A small sound classifier, trained from scratch: moe expert_choice.
Rows from expert 47 of block 3, named by matrix and row number. Rows with one number belong to one neuron. Each number is 500 + 50 x the weight over its row's rms, rounded and kept within 0 to 999. All counts start at 0. Numbers have three digits each. After the name is the row's rms in percent of the matrix's.
# up: expert up (model.blocks.3.mlp.up, 64x80x160), inputs 80-119
# down: expert down (model.blocks.3.mlp.down, 64x160x80, transposed), outputs 80-119
up.0 079:527466575469512463513521474508495613434523512483470576462514541478493441448391470505527434580422430418506433566578527481
down.0 094:416444524553517537520480433440450476574500383492499430448534561459538490534432477497502460475463517433562478512575566494
up.1 109:484515500537433539471501479495520581514450456582510509576521517483505576462487508426484533461537496483570660547480490514
down.1 104:427574449509433550516545452504563445521362504531538515432425495515525482471411587436509625478542482483460606593543562504
up.2 127:537509557550495467540528503501470507518488430503583485529513495442506600454572497541429461439488438484626618460459423507
down.2 119:599543530592445521565480479545526442537520522565518505475440580531555465475513507522616541490538523528544592534461525523
up.3 102:532470504495475483355525560421538515539529438417504517427452522494476552522508443451545497532518433516491461581483495448
down.3 101:445467603543582519498475479485457605515476505534549523510604540520480428558472500469490440598464583537435466489528464501
up.4 093:648366532447535452512467543597478446526453543503562517493576503444604546445503532512500483485488610610467527463586551488
down.4 094:492473505582456614466533564505503545490549460539569461487507456592501513507558494460531541416428453547507509388501486476
up.5 106:527454573520482498583482513462501479473519466541473510550496440451462571375545510470427533522418459471516619523461475482
down.5 098:497444518491411438504490498533469438540556457501531547549588494449496490641482497529441481537494467531488556472412543536
up.6 117:466549416514498479462515527540552539537469495614527525579475456469526612408579400554479592468468492519643608455483449523
down.6 109:531525494474438477473514487480506489530463547580551482613484426488410456439474473519579454519496471461491561519525504545
up.7 101:495518520518585407518495542580553508500465476436626493529441504565615511455428477474504456512449456550535516375508444499
down.7 101:464461442524462498454491472513588467499515475539545523533561450517451452470497547459419425563409446434541597485520566435
up.8 102:452473548490495546483412511464503582458555481528483547555443460421389430535394501557566485566494503412424369538532623446
down.8 103:423490574510589579470549511497438466495450450553547516550469578545485476482518520481561478444547479586463487469547505391
up.9 100:544494492478506507459471514462453473542557485497484506447573499517491474548517534530551500488436601506507524538415397648
down.9 099:500497489520502505466521440516511521599542520603580483509464458496586485464444477555538562363455536539504407589532614563
up.10 086:433436539432534519601501449481584546464469491470399471465632469595579401549489438529594466504549527614496554617517502499
down.10 106:532507453492589553501502391508455522501543521484485461509459567556449512446606373445504437437487514511507473556454541387
up.11 113:522466564525486470517474525453611473542565437438488493605507459465452650453554556543517496483463434489550608522479546565
down.11 101:502519481506380560592503513548504511525485602508404514521481460454484512410446477539535546505483485527490537483492550429
up.12 097:486430594628496514579456510502524499495557467495515542484446502399522565435446481527480543543464536548548418523613623572
down.12 105:415493563436533473492544595518634533432454489497570508496408500444512465517429530506531591540443491583493522505466421548
up.13 096:490476498412478477416448551389417644509566508500553488533492455478517454566480517525526521503532489627477419514566519547
down.13 107:433455563520625510502520520500504558512487481551582476410452507562398410523511502549483523414545442408527417483510478401
up.14 092:448511549450474557429490489399511483485525543512506469506521519487486490432505532528440432462472500556505548569518418512
down.14 090:484446479437520504508529464456513499432448371485595554536483548505570491432531549557537512492596423515446430472488536541
up.15 098:464461493441561500462480499527445508409493565499498517525410518488506488567440415475500546552543530508417431515562472484
down.15 103:477523511539561528512615497411434502582513544636498549485534517488543505506459524536442461525541384484534460487461464496
up.16 096:564541469462471484445459569496433461554451518466456425563515532452448498428613457484472588535491502502465480540504467481
down.16 097:475513481476590501558494463489469445469509419472516372529542477504521531487443469549601513569489459468507446557592524558
up.17 096:486450536493507489548537505522524425466506449527525580518431498574514546428437472471514385587482426541478479407494575602
down.17 093:454511459482447534483467429469575563558577574448519564536495417497514517575475489491397522505490473549440529580573456451
up.18 121:509473465563491460443471499512505508510491485461511503562445455472568602460488501465538492426489547517499605506487481428
down.18 114:491521476512336442477492544532641467535495444496575457502530442499438466573472496545553446563458452424493545495453513528
up.19 094:483522504513456505498521472529413555482528475497409464472464514507440415541440430496452405537478519435456426549519636448
down.19 099:494541449545655489443385538531493498572457476451500526435454487594470593470532493405530453512548477463455530513623483467
up.20 099:471512561459499488405452557544604508506514582539482501502550462427468483481462542445447408501622527495482447522498556496
down.20 101:562554498560506476500551564529557494541434496509600518521495467569530508440485480531526504482500430518548478454439435482
up.21 096:602534583389459428537585438503520542524551469592471490577535488517600509487536531492463581563494493547508580506464542447
down.21 090:485552479537537532483490485491487530482439477446428447473426540467463384549515531575516459438515444409524565585432465550
up.22 101:484380479527544531521591567516501561531474540601432498445548420557516404508526492457518494513517498456481450433533542449
down.22 092:505539481547660546528463417526483546442524486477457499457495512538423527530549493505479517474423513554510499448439557601
up.23 096:517500532539490407519535540486547524490516515511550591597463475478548414527566422421502556508367471572524544490489466485
down.23 099:535503560521469506453534497512617516557478503449582420526466552467526603556451615512517511389474416559513579450433619498
up.24 097:478460456418506438557497616526573553472568527504513519533456488447541429505470571511584508443501538512525497495409570466
down.24 097:530577503483596513440526448535487477437520520472499508467349451439419558544500465474559513475461624465536464470485514478
up.25 094:553426526417614519478529387461483536550488515465481571477542486501528565540596461507541602501502463493508389587499543457
down.25 097:518554485468525526418460542469422484445422574574476561517557494464555450491591550586445526542506563465443531470525526501
up.26 091:427412477451502489479568492476455442570584472455481524508600466506525465578552462489428486509513432534505556484430524432
down.26 104:531520490494552520461598443501517532552548447481576493428562587393494594411512494461502507535476461495553475583536419486
up.27 095:492480449538492481518462507422551581556496505511556582533384456460526599405602508532468519484516614540523621441490465507
down.27 100:559484523546499478500411452546549487446459496470464412519516504526537466559570528567461461498484441497427564439465519584
up.28 092:549481477581508477563501478534556492411480550560584452480520554515456491425482399509445523432469560530536574492437385519
down.28 100:571443475524429429468565464524434495507540460439546510493512489569571467495485454543480509505492545408524567566454479498
up.29 090:460478508483550556438457458538581475491323441454465415541456552503446520527471460507549553468519417475483465557509572524
down.29 101:473534425547538565418565424425543565537474378545469469484520514485588559425460509493471443499511535508546626491561490507
up.30 105:459538559490569441479473489487440556501513470482525539466480442448383526493574378505504596503544532459526322538462454496
down.30 088:432469521502637522509521531544343561472573535499407568576555459478505516460438575417597562519524450452475448465541527537
up.31 110:522490450534468520441476556557466543517449514512480481468445549455502500562552523474519561434465442519611488569571393560
down.31 099:555548460546477445557533538471477515447493481516422527487444551563514440548474556551515557539511545563528386585528496471
up.32 113:569513528474521487354422445542500543468472540491464517363473507518438480476452567493490497468583560444483401436441443493
down.32 107:471462573494485564512532431469438516407511418567562462424470444464580422477454418526530573469543514478521416514481538520
up.33 101:489479496503558522413534513432501532445488571498513466528528560526417495544456499547481423575517522531543431589507408519
down.33 097:433489455539550432486453538530500449575620509557427591510445493444491490463500523489426445392537463500457489505538532502
up.34 095:444557507570527399498489501455598488500455442531522475503505459455458564460551561568476501573500490449477562517491505521
down.34 097:545477525393436482578478475458552452503504490509394426496551463516426557438582495510527512490519539469514485463476482583
up.35 095:446448541572464585504505499457517454538495490527481594437502441514506568451438600464525556516418479514539544578459528468
down.35 103:490457502523407510567487508423537438582415555490399442490448499553523461466553565558397555525505549550523508401468477373
up.36 102:464524434518464520384444600476398542567507516518559503571477507520401458534552489533524464518558525428465395500506527574
down.36 100:588414477570683402480535555470561472479532477556540480513456426517491455504433621552498544528494526432428516556471451510
up.37 094:567557546499462498404560453486519497463415509445492431566453489408478547394495474425479502517583479523585587448475485518
down.37 089:584553482516469496517485505513511523514474479545594499615498477621481464525428491535501458490394450495483447489574470398
up.38 105:477485548432470501367493514444622424469514478453478518504525489553413510495448434530465490517538519585492510416519395462
down.38 101:478427512429500463469571486495514511513564522559595507547562537498497544448379458457550424524513482592496579544498474469
up.39 089:504482537444481453449495386501537548400450467531481504544448478596472536452538484550385532515510538472462630482485506488
down.39 099:527549465511438488487520529450513504473495542505475497430464460508559544533510442452461459521539512501547548412547492488
up.40 089:480562509525487562529479592541506453464520445516551422569492351487448556500467494543527559484486493513397498436571418468
down.40 100:491580431444513414604513415500499481551550442501430456481486413513500461489465444547524431443460512492512525526501498558
up.41 098:530527471519475422331426447376481469448461503476467541458411518530451549549496545523504402557436499497507507469543565499
down.41 096:530539546475487461541479496415428512520540531464470482495461475492470489448391518461517515467469557534468462484515449606
up.42 103:604555576524476492463414447459562454508453492487436513508492474452524529472463608526584522488486383463503558528476471474
down.42 100:405499510478396543590479442516524506532486503469554539524532553411483498456513495508530518531535547515483475546546530562
up.43 100:559486463566436512484617497518546528503488457465538541555477510426588654511475455440462446499520471507398544502445402531
down.43 100:406485439487455488510438571390484536632470494458535412553545534540461571459449513585497540589500498522512484492430567497
up.44 093:480564493519624552484496577531536454469489531494513387516441471553401463517479429514459594414515475550490562440543465484
down.44 099:520513584502437492541507458612487397488443568500593478483616534545461467475558621483458584490498639565492469528492497564
up.45 096:573499504516580488463467566440556462463525513468543488482512572416438535448388567431536555535442597484523388575487482541
down.45 096:383508514483476547499491465498525480577493511423454586488563551531486490522448472539544504448690507441428487490489397463
up.46 092:479472480576549536559480543435459456522509465487517573502503439470492523452553474460526524435480507519474456382492492562
down.46 085:515469500502470500443487409555460547667434479439513548526471514489455526557412511480562433558482470524520491532435585419
up.47 101:540520516358484517431525489506456504523653549470524500471517508438389501547540501501496492568580497580459418475503483492
down.47 105:470530585465622545407437490567336527531563610554478433506488567465496523571496513540513500532500505461500399424613414463
up.48 091:518464524603496417563512379481450543483459422543603455508482510569443526403524538560463568425492476407485420487523507469
down.48 093:497497495473465550522543501416424449457580478519518437477562500462589548510562398477461485620577591527469475510429520450
up.49 093:473473498503549518387562565475567494526486486472496504559421492464466470390517486455432516477541409542511482515471526537
down.49 094:509521476472432447542481531532477511556485501548518539455462419506539491516488566484428586571509446435496494583457441514
up.50 102:452511441528514551386530572482575506452493416525503442457573501425443528494517484524569453525421532529513543557455484503
down.50 096:447475562480464441488600459547552461459569535543526563527537599570470536553479493606508522393500515477450486500470528431
up.51 083:450508474469499544489539470536446491506482553507479505446429496517480629486466496439509458551611469528332517530473494545
down.51 098:436462465416496537536479640509561557511455492467490499508466531459504443527520566481553485482519495444576420444460475485
up.52 095:537541481500584451470514595511454459451570473392525442528452445488436424473475541419483468555602523449392487515549512550
down.52 099:491397425526551501517511478444421502462453418554468428539415506472499538449519451487452553552567490506435533517445587566
up.53 085:530506468436559480526492506415490544359553371487438468548444413673481443457509445469546442435441467478501543482521557482
down.53 102:507547546496590387529639426491514474496541570483540521472456508543510612566600431582563493513510560478440426527538473482
up.54 103:391477474533484545559601482445491518527588451455460523509468536516601440495473435554555475447544433527510560476491496505
down.54 100:543518472437555524502489513473481513562513468550457555444510498439521475535545576480462444529498511507540527540494579442
up.55 088:545574462502494526424534569388486510501470578499587532437533585507502544481524445436547507501555446517483569484518479553
down.55 092:544445557553494546487564484464538557570493450461492441490495530485494544491533562452542523610529373450531531486437483553
up.56 100:524478521523534507512533609518459468449437503502497494535474376517392487501438491507469532445487527508415501529512548493
down.56 094:524489479494474586435580539438474436471479560402467520458489521484500399471492516462423549480580549480440399412413505599
up.57 096:569614591547446569523484421513538538502591446405489479472482438424564502566564517531482446478392427489557547493538502466
down.57 101:447580497475502525594461520568402425432494481495426454553519486533520480514469472463444590527461501501486605516487536371
up.58 103:540456491537456512478506468560492562399510520557474462501450504553403513499527489422444517529494528553577498471574586455
down.58 109:366550475552541546520377500491451596538447514444462562511581592432555489487542517475465492461543517514479513473543491465
up.59 103:480501517477463473463424520437415437454524504518516405521470461508539446517483498493506596490536517508400444474455512410
down.59 101:414528471533571483405504511551515462459494542529538512503452441444493584543453446557518506475544509449596517532453491439
up.60 106:415533513497467439471451464527475441546570415463571508571426439586447541473486436538488643491512546438503478479538590523
down.60 091:477548475471407553442477477465522446504512481543505527561514574538527537527517551586373487492504518419478510459490490536
up.61 116:491378572486526539424485555454530534477519533465484517484576452508396399502466469493516478566573538449485457432504584480
down.61 099:459468514531562492463573434420470476564437520527454473499452525495515490523524506509581563500554449470549382512513486438
up.62 102:472498575444483397503530546424544533509517485533514462520546474475634441543592533567529462472483467542584407417514489497
down.62 096:533500465496583456546450388565495547487400479479354478526447546447474491448538479553544523501471477491501540574543530484
up.63 093:526511467420443488492526526505562460498476538503538516584422535475491510510512520568588518594469499524481462473554495523
down.63 104:485482359636577448529502563445589497436518504445506461444411505480480530438498447525515522478461442518476492486543576508
up.64 099:416553565416389534390449552410431457452471596460446570488542551507408539492506434568542463563526461400452452515557465522
down.64 100:541503566514563453571479492460516479480466523547429511464547514492491459452428456529468445594431496533556469525432534525
up.65 111:560430495572541493543523518438558529489483500471563422618470492507485526479497442411455476466459447503567604465467410536
down.65 102:599471452474428554593552550585537496602490538559519504491477459443488423478533489421475478469393483564504536556526495512
up.66 089:443472515531424457482506500470501502568483594410494422524431514489455509427513546594430453565528545537404632537473483504
down.66 094:576500583551457475561542502481525531567475503461570515600463517531457528498468553436462498439466429559538531494416480508
up.67 092:483515560482414475534513586487445501589573563453415410486479497526441444501601384589478457478547551462509453407505470477
down.67 100:562441408467699413464509518460498484527571404471524505423529514559488490513426562509531502442466505506539425449518494511
up.68 094:507417539558564431486512461521622508473485472525526542466567478425495569445525524492450512491565557545504579490460476481
down.68 102:413447460437421535579471497540428518539425613520492485497519466486482402586603482496576432591481448467477588512501505448
up.69 090:437485517479486473512530516556555543424562476504644464481440492412494542498436503420394439494476501478454578399523464552
down.69 102:445501483530422548487486440426505432513493500506497543526511543490495528517522478606504451519398484545563514477506495455
up.70 093:451481612472563475536435460564384561571498529528497475511528527515482570474415480445428533487466416477484558528582577406
down.70 091:470468443545488503541552463517473491508467560521506556573500458509479465502576430460428533540472445555453487491469481480
up.71 093:534526538493541516502501426461554512479475440516530486512441515512583579390485438556529500446551532540529517472572535539
down.71 107:504457507406528533508455546435552448465531497390505442418507543495480471471435499471490461573544509494496585473434539498
up.72 139:511495537539580549548483484434489472496397472485539523482473460462578616454561537535456509435425414521511673430481553499
down.72 113:503490513477410473580470462521693494539494493470536532463575551494508484538578452512533534575455445540536579489502588507
up.73 103:450516452516470540522495433484492491566452564446544509409469597520602545531439479506484439431479402439464518584411521536
down.73 092:495529520463519638605419459541480497521561552533447569493479562534473534586600534526469488559414576511467531488581508397
up.74 094:545538549485406507460506512443445572427519489497479411558490511482428507582390507543507455556587468502511466407541576502
down.74 101:467471461515565479461490509592372561470492531534540450521567503520565494435510460497573563462499454639532468455531555430
up.75 089:485610535528532516518498566527452488538472452496479550517514524581618573470574387503573589510486474530425474548525493528
down.75 103:536600481493488425472464403491525515456493470467512483429405508401499431465549509421451474485449538551486472504492537515
up.76 155:523483559488537536542458485496559474510528464504581509561472461503579615398528508491447475502420459517507630528479506512
down.76 126:519475613545318564601528477440650487468492485492490471571535504508440461539469516480440465569556514492545647528477537517
up.77 106:535528499604555444421444506536522484483422489461508457489483507489547377530541593498525447617499527543444440530471505538
down.77 111:460488503602568520514406555450486488435495536467571489589572520502465500448469487493548459466451529557478530321478612453
up.78 094:537478503484527471557537431514460500578523504489506476444564561586577406507539498541546603589475484479442441530523558495
down.78 100:538529476485641595523453533398425505475502485499421511517438524502434573510524449406511400594478477571535457460459560436
up.79 094:559546514529512482419522542568435454469503521547513498550462472545544520556517419512517492508473464488387561461508451537
down.79 090:609531426520440549470442508567525411532502576480567527499453585500480448427410477464459511468427421532501519555420527574