A small sound classifier, trained from scratch.
Model: 20.7M parameters, log mel input, arch conformer, activation gelu, num experts 64, layers 10.
Training: adamw at rate 0.0021, 6300 steps.
Data: trained on acted Russian speech (Dusha), 26041 training examples, 15.5 epochs.
Rows from block 6 of a small sound classifier, named by matrix and row number. Rows with one number within an expert belong to one neuron, the router's apart. Each number is 200 + 40 x the weight over its row's rms, rounded and kept within 0 to 999. All counts start at 0. After the name is the row's rms in percent of the matrix's.
Before each expert's rows are labels from the 100 clips, of 14976, where the router gives the expert most weight on average: "top examples" is what is common among them. Only what is clearly more common there than usual is listed. The data: acted Russian speech (Dusha).
# router: router (model.blocks.6.mlp.router.weight, 64x160), inputs 0-159
# up: expert up (model.blocks.6.mlp.up, 64x80x160), inputs 0-159
# down: expert down (model.blocks.6.mlp.down, 64x160x80, transposed), outputs 0-159

# expert 32
top examples: emotion: positive; emotion: angry
router.32,195,165,188,204,131,210,135,198,129,209,115,252,194,179,134,158,217,169,224,224,223,200,197,126,284,155,243,156,237,170,234,155,211,141,179,171,197,138,150,215,152,149,250,162,135,194,181,224,198,175,249,139,221,236,187,274,78,218,241,178,179,157,262,179,158,186,152,208,156,152,180,203,179,155,170,135,247,171,169,191,263,226,181,224,180,208,160,263,239,206,190,202,184,253,245,155,143,226,170,161,215,183,185,251,199,159,186,175,179,175,200,245,231,159,223,227,208,206,210,144,154,110,277,186,151,246,217,201,220,164,164,158,178,179,183,189,194,123,205,250,267,175,249,187,243,247,205,157,159,149,262,218,149,251,179,184,146,204,200,241,159
up.2,035,209,206,160,194,236,276,184,190,206,217,195,210,223,248,282,171,225,202,225,229,203,173,199,177,182,109,181,204,154,166,173,190,213,173,179,146,176,239,199,254,222,151,227,193,219,209,232,168,188,188,211,155,135,168,196,292,231,186,267,179,193,77,204,208,204,210,219,185,282,261,228,210,202,155,176,235,223,190,210,187,177,227,169,193,232,252,109,202,178,206,180,253,137,119,230,239,121,250,218,178,261,179,83,115,264,184,205,231,222,175,180,248,162,161,193,216,210,211,239,222,178,190,253,159,99,164,259,129,283,217,151,223,179,259,222,205,246,205,150,167,232,167,183,144,193,259,247,175,196,198,271,248,180,213,237,196,233,177,181,233
down.2,095,180,191,207,188,196,198,229,274,207,337,197,196,203,222,238,202,166,203,238,193,209,212,193,73,189,163,220,201,200,207,186,208,186,161,211,190,204,211,224,208,114,137,220,203,154,169,246,185,187,211,199,117,208,210,186,185,173,198,208,201,177,170,193,222,0,187,178,214,193,185,148,187,182,202,180,198,176,170,195,192,209,164,161,198,208,163,207,186,202,207,227,185,236,217,288,200,211,214,187,205,166,181,383,222,335,221,197,177,178,192,173,240,217,197,228,199,194,194,254,219,333,289,218,217,201,170,173,202,213,236,265,171,197,212,211,194,205,175,203,126,195,177,193,215,191,206,184,227,178,177,237,224,182,196,170,164,197,202,199,148
up.3,214,195,164,245,159,177,133,156,153,174,198,234,163,170,163,175,192,143,230,240,245,157,138,179,227,183,228,153,229,190,245,168,132,161,220,177,166,125,156,201,164,136,211,175,170,183,173,239,244,147,241,158,217,221,220,236,123,208,266,176,214,136,257,135,167,177,169,185,158,164,145,163,238,125,149,157,170,187,175,178,224,253,203,224,172,226,165,277,234,186,185,235,190,274,218,159,154,268,199,168,193,175,193,292,188,164,185,184,185,149,237,233,153,176,227,211,177,178,277,138,187,149,234,145,183,247,191,155,228,174,200,220,151,179,144,168,182,126,188,238,256,166,232,196,232,245,214,160,128,146,273,230,130,260,187,144,174,151,197,236,170
down.3,127,193,232,209,197,204,187,190,105,179,118,190,216,171,207,175,218,216,175,191,197,186,211,180,313,199,210,146,178,199,204,224,194,185,215,224,199,195,197,206,184,290,253,185,183,269,220,160,177,208,203,180,302,197,215,200,191,216,198,172,184,195,180,182,180,375,215,208,195,185,187,276,258,193,204,193,215,221,203,201,190,175,218,258,172,204,244,145,220,228,194,190,195,178,181,89,182,180,206,168,194,221,201,43,208,51,198,203,193,257,195,207,203,192,225,203,189,196,185,124,185,69,112,186,186,215,262,203,189,177,171,105,197,208,191,187,209,212,245,216,255,210,194,187,186,187,215,169,162,207,215,169,183,216,231,201,218,207,191,192,277

# expert 7
top examples: emotion: angry
router.7,086,160,196,240,176,246,230,226,172,268,180,267,164,199,203,217,254,171,202,128,218,216,242,162,217,87,181,220,195,212,119,204,293,186,182,185,246,230,191,259,179,223,274,192,178,215,198,211,178,248,267,217,200,207,225,225,132,224,158,162,146,151,209,154,176,211,183,210,154,193,237,247,157,175,204,187,225,177,146,166,287,189,200,232,229,213,232,197,214,246,126,172,265,158,222,154,155,247,126,200,192,205,169,172,207,247,204,113,185,150,110,236,257,188,136,147,137,259,165,146,173,171,210,218,178,174,219,204,223,159,210,161,212,179,241,207,233,207,208,156,182,201,165,286,260,258,175,183,112,214,194,264,230,277,178,231,149,262,190,221,189
up.6,097,224,176,280,150,210,267,218,150,237,203,212,199,135,205,187,199,149,182,304,168,255,171,196,173,153,208,184,188,164,179,243,199,174,165,186,247,86,207,229,192,242,226,146,226,176,248,210,279,199,182,162,182,162,211,249,231,244,235,247,189,181,234,175,207,287,243,218,280,237,260,202,214,144,228,205,234,176,214,154,197,240,193,186,174,239,211,226,176,237,194,195,203,187,175,267,209,208,172,231,269,212,195,230,101,111,198,237,116,207,249,163,249,219,187,189,136,239,193,204,172,152,217,250,156,198,196,154,169,266,170,155,203,154,191,284,187,219,283,142,156,134,184,233,203,136,236,159,236,206,153,236,240,178,281,208,194,238,162,175,230
down.6,094,200,145,213,248,237,130,215,159,176,219,194,192,248,193,240,142,217,268,212,226,223,191,122,155,189,182,205,208,183,167,172,239,166,184,172,157,232,198,223,151,255,273,185,203,217,225,241,173,242,127,226,214,135,234,210,158,256,158,166,208,174,232,176,245,173,192,173,234,247,188,245,274,175,270,264,204,187,160,211,135,200,190,147,308,188,166,292,183,236,258,275,189,181,144,179,198,256,204,212,173,230,235,284,185,189,280,232,228,244,238,192,157,167,148,217,207,220,209,223,183,195,202,179,192,196,191,233,138,245,248,194,203,113,250,213,215,165,283,242,142,189,181,230,144,183,192,144,272,230,229,193,215,250,135,191,247,240,298,176,173
up.7,091,212,181,185,200,194,255,144,214,216,207,134,141,254,290,198,105,185,213,157,261,142,245,186,149,136,318,200,128,176,222,199,275,174,245,226,165,219,225,192,143,212,217,262,157,141,197,226,187,165,183,248,280,239,234,174,239,253,169,223,217,247,196,184,127,247,179,229,262,156,174,231,142,194,180,218,242,190,260,229,170,158,161,186,174,184,160,227,197,118,199,135,179,114,204,190,234,176,196,311,236,186,239,201,224,210,202,172,235,184,192,176,192,241,245,162,198,218,248,260,199,140,134,233,230,211,185,202,258,273,183,185,207,193,179,207,134,231,208,227,187,178,168,184,218,171,212,214,265,210,268,225,231,251,216,155,188,198,222,194,260
down.7,104,253,212,223,206,198,198,168,114,203,182,222,149,168,216,244,171,184,200,175,171,158,262,167,165,193,214,217,163,202,124,237,180,160,205,158,215,223,206,107,161,196,206,172,172,191,186,172,195,180,175,181,253,247,216,187,203,162,257,179,238,240,195,172,180,238,171,172,184,283,161,166,216,169,215,199,259,217,191,294,183,175,178,270,195,129,136,225,273,298,109,180,175,174,177,149,185,169,127,169,244,170,163,198,165,183,194,187,266,151,211,244,183,209,190,163,215,232,213,208,190,218,118,150,223,236,190,260,274,195,251,237,118,204,175,136,190,192,139,179,176,167,219,144,197,154,243,140,217,244,270,290,167,208,304,226,235,188,221,141,169

# expert 51
top examples: emotion: angry
router.51,087,169,170,207,129,255,153,216,274,300,148,197,216,175,143,177,331,169,198,180,190,220,238,238,242,185,235,183,217,180,175,203,249,141,189,202,236,195,168,216,166,187,224,214,219,172,187,192,176,230,196,153,208,224,304,210,256,203,133,161,137,189,207,120,161,176,123,187,176,208,225,231,198,213,237,202,219,168,186,219,238,121,210,195,218,216,246,183,203,181,193,163,216,194,220,130,164,220,180,178,202,180,178,223,185,219,126,153,173,187,118,255,238,118,157,148,198,269,184,147,143,144,203,173,257,187,140,157,199,186,216,196,251,207,194,243,196,203,151,172,202,230,168,304,233,242,163,210,250,229,235,269,256,295,162,228,161,263,216,169,198
up.2,087,195,200,217,131,207,179,211,91,218,256,219,116,284,272,151,216,230,185,263,197,171,230,134,198,195,240,237,189,180,157,167,229,188,152,217,182,197,163,165,199,237,200,189,245,198,254,233,151,241,256,177,200,191,260,273,110,207,250,165,180,268,145,231,209,190,195,164,236,167,168,227,165,151,123,234,233,185,213,168,211,229,178,205,192,210,210,265,233,164,228,207,212,193,218,240,152,164,205,294,161,166,201,183,281,190,196,194,199,176,194,206,232,129,274,215,204,225,158,182,154,293,162,232,152,177,222,165,222,175,159,189,185,153,192,225,156,141,258,237,193,165,259,130,229,204,233,96,171,215,216,127,213,227,234,184,149,157,275,207,206
down.2,093,175,250,129,180,160,257,182,115,200,198,172,210,241,221,161,193,207,212,205,224,258,156,200,187,193,237,171,250,144,176,236,232,175,138,236,165,215,208,222,212,222,199,186,170,261,231,119,146,212,182,261,128,222,184,244,165,138,174,216,239,282,222,185,174,282,201,179,177,154,176,241,203,223,203,195,189,202,172,104,228,161,175,209,203,157,227,183,226,181,257,134,112,217,219,261,266,209,77,250,275,199,213,118,168,222,226,252,207,209,221,185,158,171,209,242,152,194,180,222,163,202,121,243,181,200,196,240,214,221,179,138,203,288,202,212,155,164,264,173,246,168,203,225,104,242,189,237,130,201,188,153,222,241,161,175,260,226,210,194,202
up.3,088,192,292,139,260,201,257,140,130,258,177,189,269,175,237,148,229,169,192,169,198,162,181,175,211,168,144,226,204,142,183,133,234,200,142,241,221,278,206,235,187,276,250,197,188,150,293,160,220,219,213,229,165,224,210,242,202,233,192,195,162,207,298,272,232,182,103,222,235,155,215,266,223,226,167,163,187,195,161,230,191,143,230,255,147,243,187,213,195,166,236,214,92,213,172,274,211,214,181,173,193,253,168,151,196,191,209,164,178,191,164,184,275,112,193,228,194,251,268,239,237,209,247,171,118,149,219,197,219,161,191,220,163,194,238,146,207,179,200,208,216,137,189,200,164,152,238,177,175,217,207,128,248,220,189,220,149,199,191,220,226
down.3,104,251,194,249,223,186,193,135,211,157,180,198,233,201,209,198,196,133,226,167,206,236,191,184,200,262,123,206,227,253,184,256,202,272,274,186,144,202,277,182,170,211,207,204,190,217,290,250,143,192,194,219,130,241,207,205,174,173,193,196,230,255,192,272,154,292,136,250,249,134,164,130,217,199,170,287,192,127,236,226,185,288,181,220,157,193,232,245,232,204,249,175,199,196,212,202,235,157,242,196,186,178,199,126,188,189,232,233,203,215,268,128,171,180,239,212,241,231,177,224,155,151,114,145,169,246,255,218,219,177,188,235,175,187,147,209,187,228,244,278,219,225,173,266,180,169,244,135,141,226,146,218,214,231,290,190,253,238,201,195,198

# expert 46
top examples: emotion: angry
router.46,131,261,211,210,182,216,242,182,148,204,130,248,224,209,198,186,253,155,218,178,157,176,209,183,193,164,160,217,194,186,179,127,266,150,174,238,223,217,244,206,151,154,238,168,156,175,253,274,133,222,212,110,159,195,193,246,215,212,131,261,215,214,190,178,220,210,210,185,161,177,256,190,171,140,201,226,146,185,200,156,225,156,169,200,156,236,235,199,139,181,197,255,182,176,231,235,173,198,194,185,182,196,156,136,221,172,152,210,254,159,102,286,203,214,154,112,199,258,201,217,208,140,199,208,203,197,258,155,123,183,166,149,208,274,220,237,197,151,241,153,181,230,156,268,249,287,132,230,122,147,267,205,229,286,211,185,153,230,179,188,241
up.2,072,162,170,189,177,136,125,240,270,246,169,160,155,192,209,178,212,202,175,151,219,270,211,192,272,265,216,211,239,192,198,168,84,254,214,149,123,197,148,235,153,187,215,181,243,206,158,207,282,154,200,248,266,246,238,176,227,215,201,145,208,198,234,207,169,189,162,190,267,249,165,225,226,139,196,138,192,273,159,177,206,236,219,221,210,181,230,206,193,237,211,130,240,222,176,159,149,223,188,194,227,220,226,302,215,179,144,185,190,226,305,161,159,142,263,210,233,114,192,189,217,199,182,169,246,196,198,164,238,227,261,192,222,149,213,136,241,211,200,159,218,163,267,197,190,263,239,159,272,214,187,272,224,132,243,238,211,181,215,208,224
down.2,109,185,193,196,218,217,202,214,263,225,145,198,172,254,221,245,179,249,196,138,243,188,235,159,133,203,206,222,121,255,224,198,207,226,209,312,254,183,185,211,256,310,227,175,204,276,168,196,166,192,164,236,188,218,170,169,172,180,208,228,193,169,189,207,206,203,225,176,216,179,230,211,223,212,119,189,176,231,194,234,175,187,111,159,227,161,262,125,203,163,185,129,172,237,129,231,203,214,188,236,188,170,237,378,211,214,257,137,171,254,247,176,156,219,212,156,188,245,212,207,209,291,281,210,188,175,220,190,195,231,226,217,209,196,167,186,166,172,225,255,165,211,175,228,202,220,221,204,188,228,189,195,96,206,199,229,214,163,188,199,324
up.3,177,224,212,179,241,232,249,180,243,164,174,249,196,249,207,170,234,159,223,160,196,204,220,230,127,208,169,241,177,202,203,167,255,176,189,236,266,259,241,176,195,146,222,189,150,174,228,250,198,183,180,109,208,206,177,182,192,181,161,251,185,167,165,206,310,200,234,161,110,166,239,145,224,205,235,286,169,193,197,230,248,175,181,213,174,210,218,163,197,212,161,278,207,147,237,231,177,179,156,228,214,146,119,156,222,210,181,300,230,119,148,246,200,206,136,104,241,196,198,220,222,205,165,210,254,201,251,190,162,201,198,163,225,292,206,291,155,224,223,161,150,220,132,238,249,240,174,243,156,165,279,225,191,214,176,148,164,234,186,196,269
down.3,118,214,169,220,170,204,239,209,160,190,230,194,223,211,137,180,165,199,202,274,139,188,167,234,257,162,230,145,204,174,239,185,179,173,208,105,169,204,203,218,240,157,228,178,225,156,202,165,219,227,194,191,224,190,210,173,201,202,217,158,222,183,152,225,266,137,187,200,233,175,170,205,180,185,193,246,228,237,240,211,218,239,238,208,212,200,172,197,202,210,177,257,212,170,184,151,216,181,183,167,168,210,194,0,186,175,197,212,188,190,193,194,193,217,224,224,198,214,195,176,181,113,127,191,205,232,125,212,213,168,229,145,164,185,197,146,194,227,164,206,201,223,219,201,233,208,199,227,185,135,237,245,319,185,179,180,189,264,216,197,115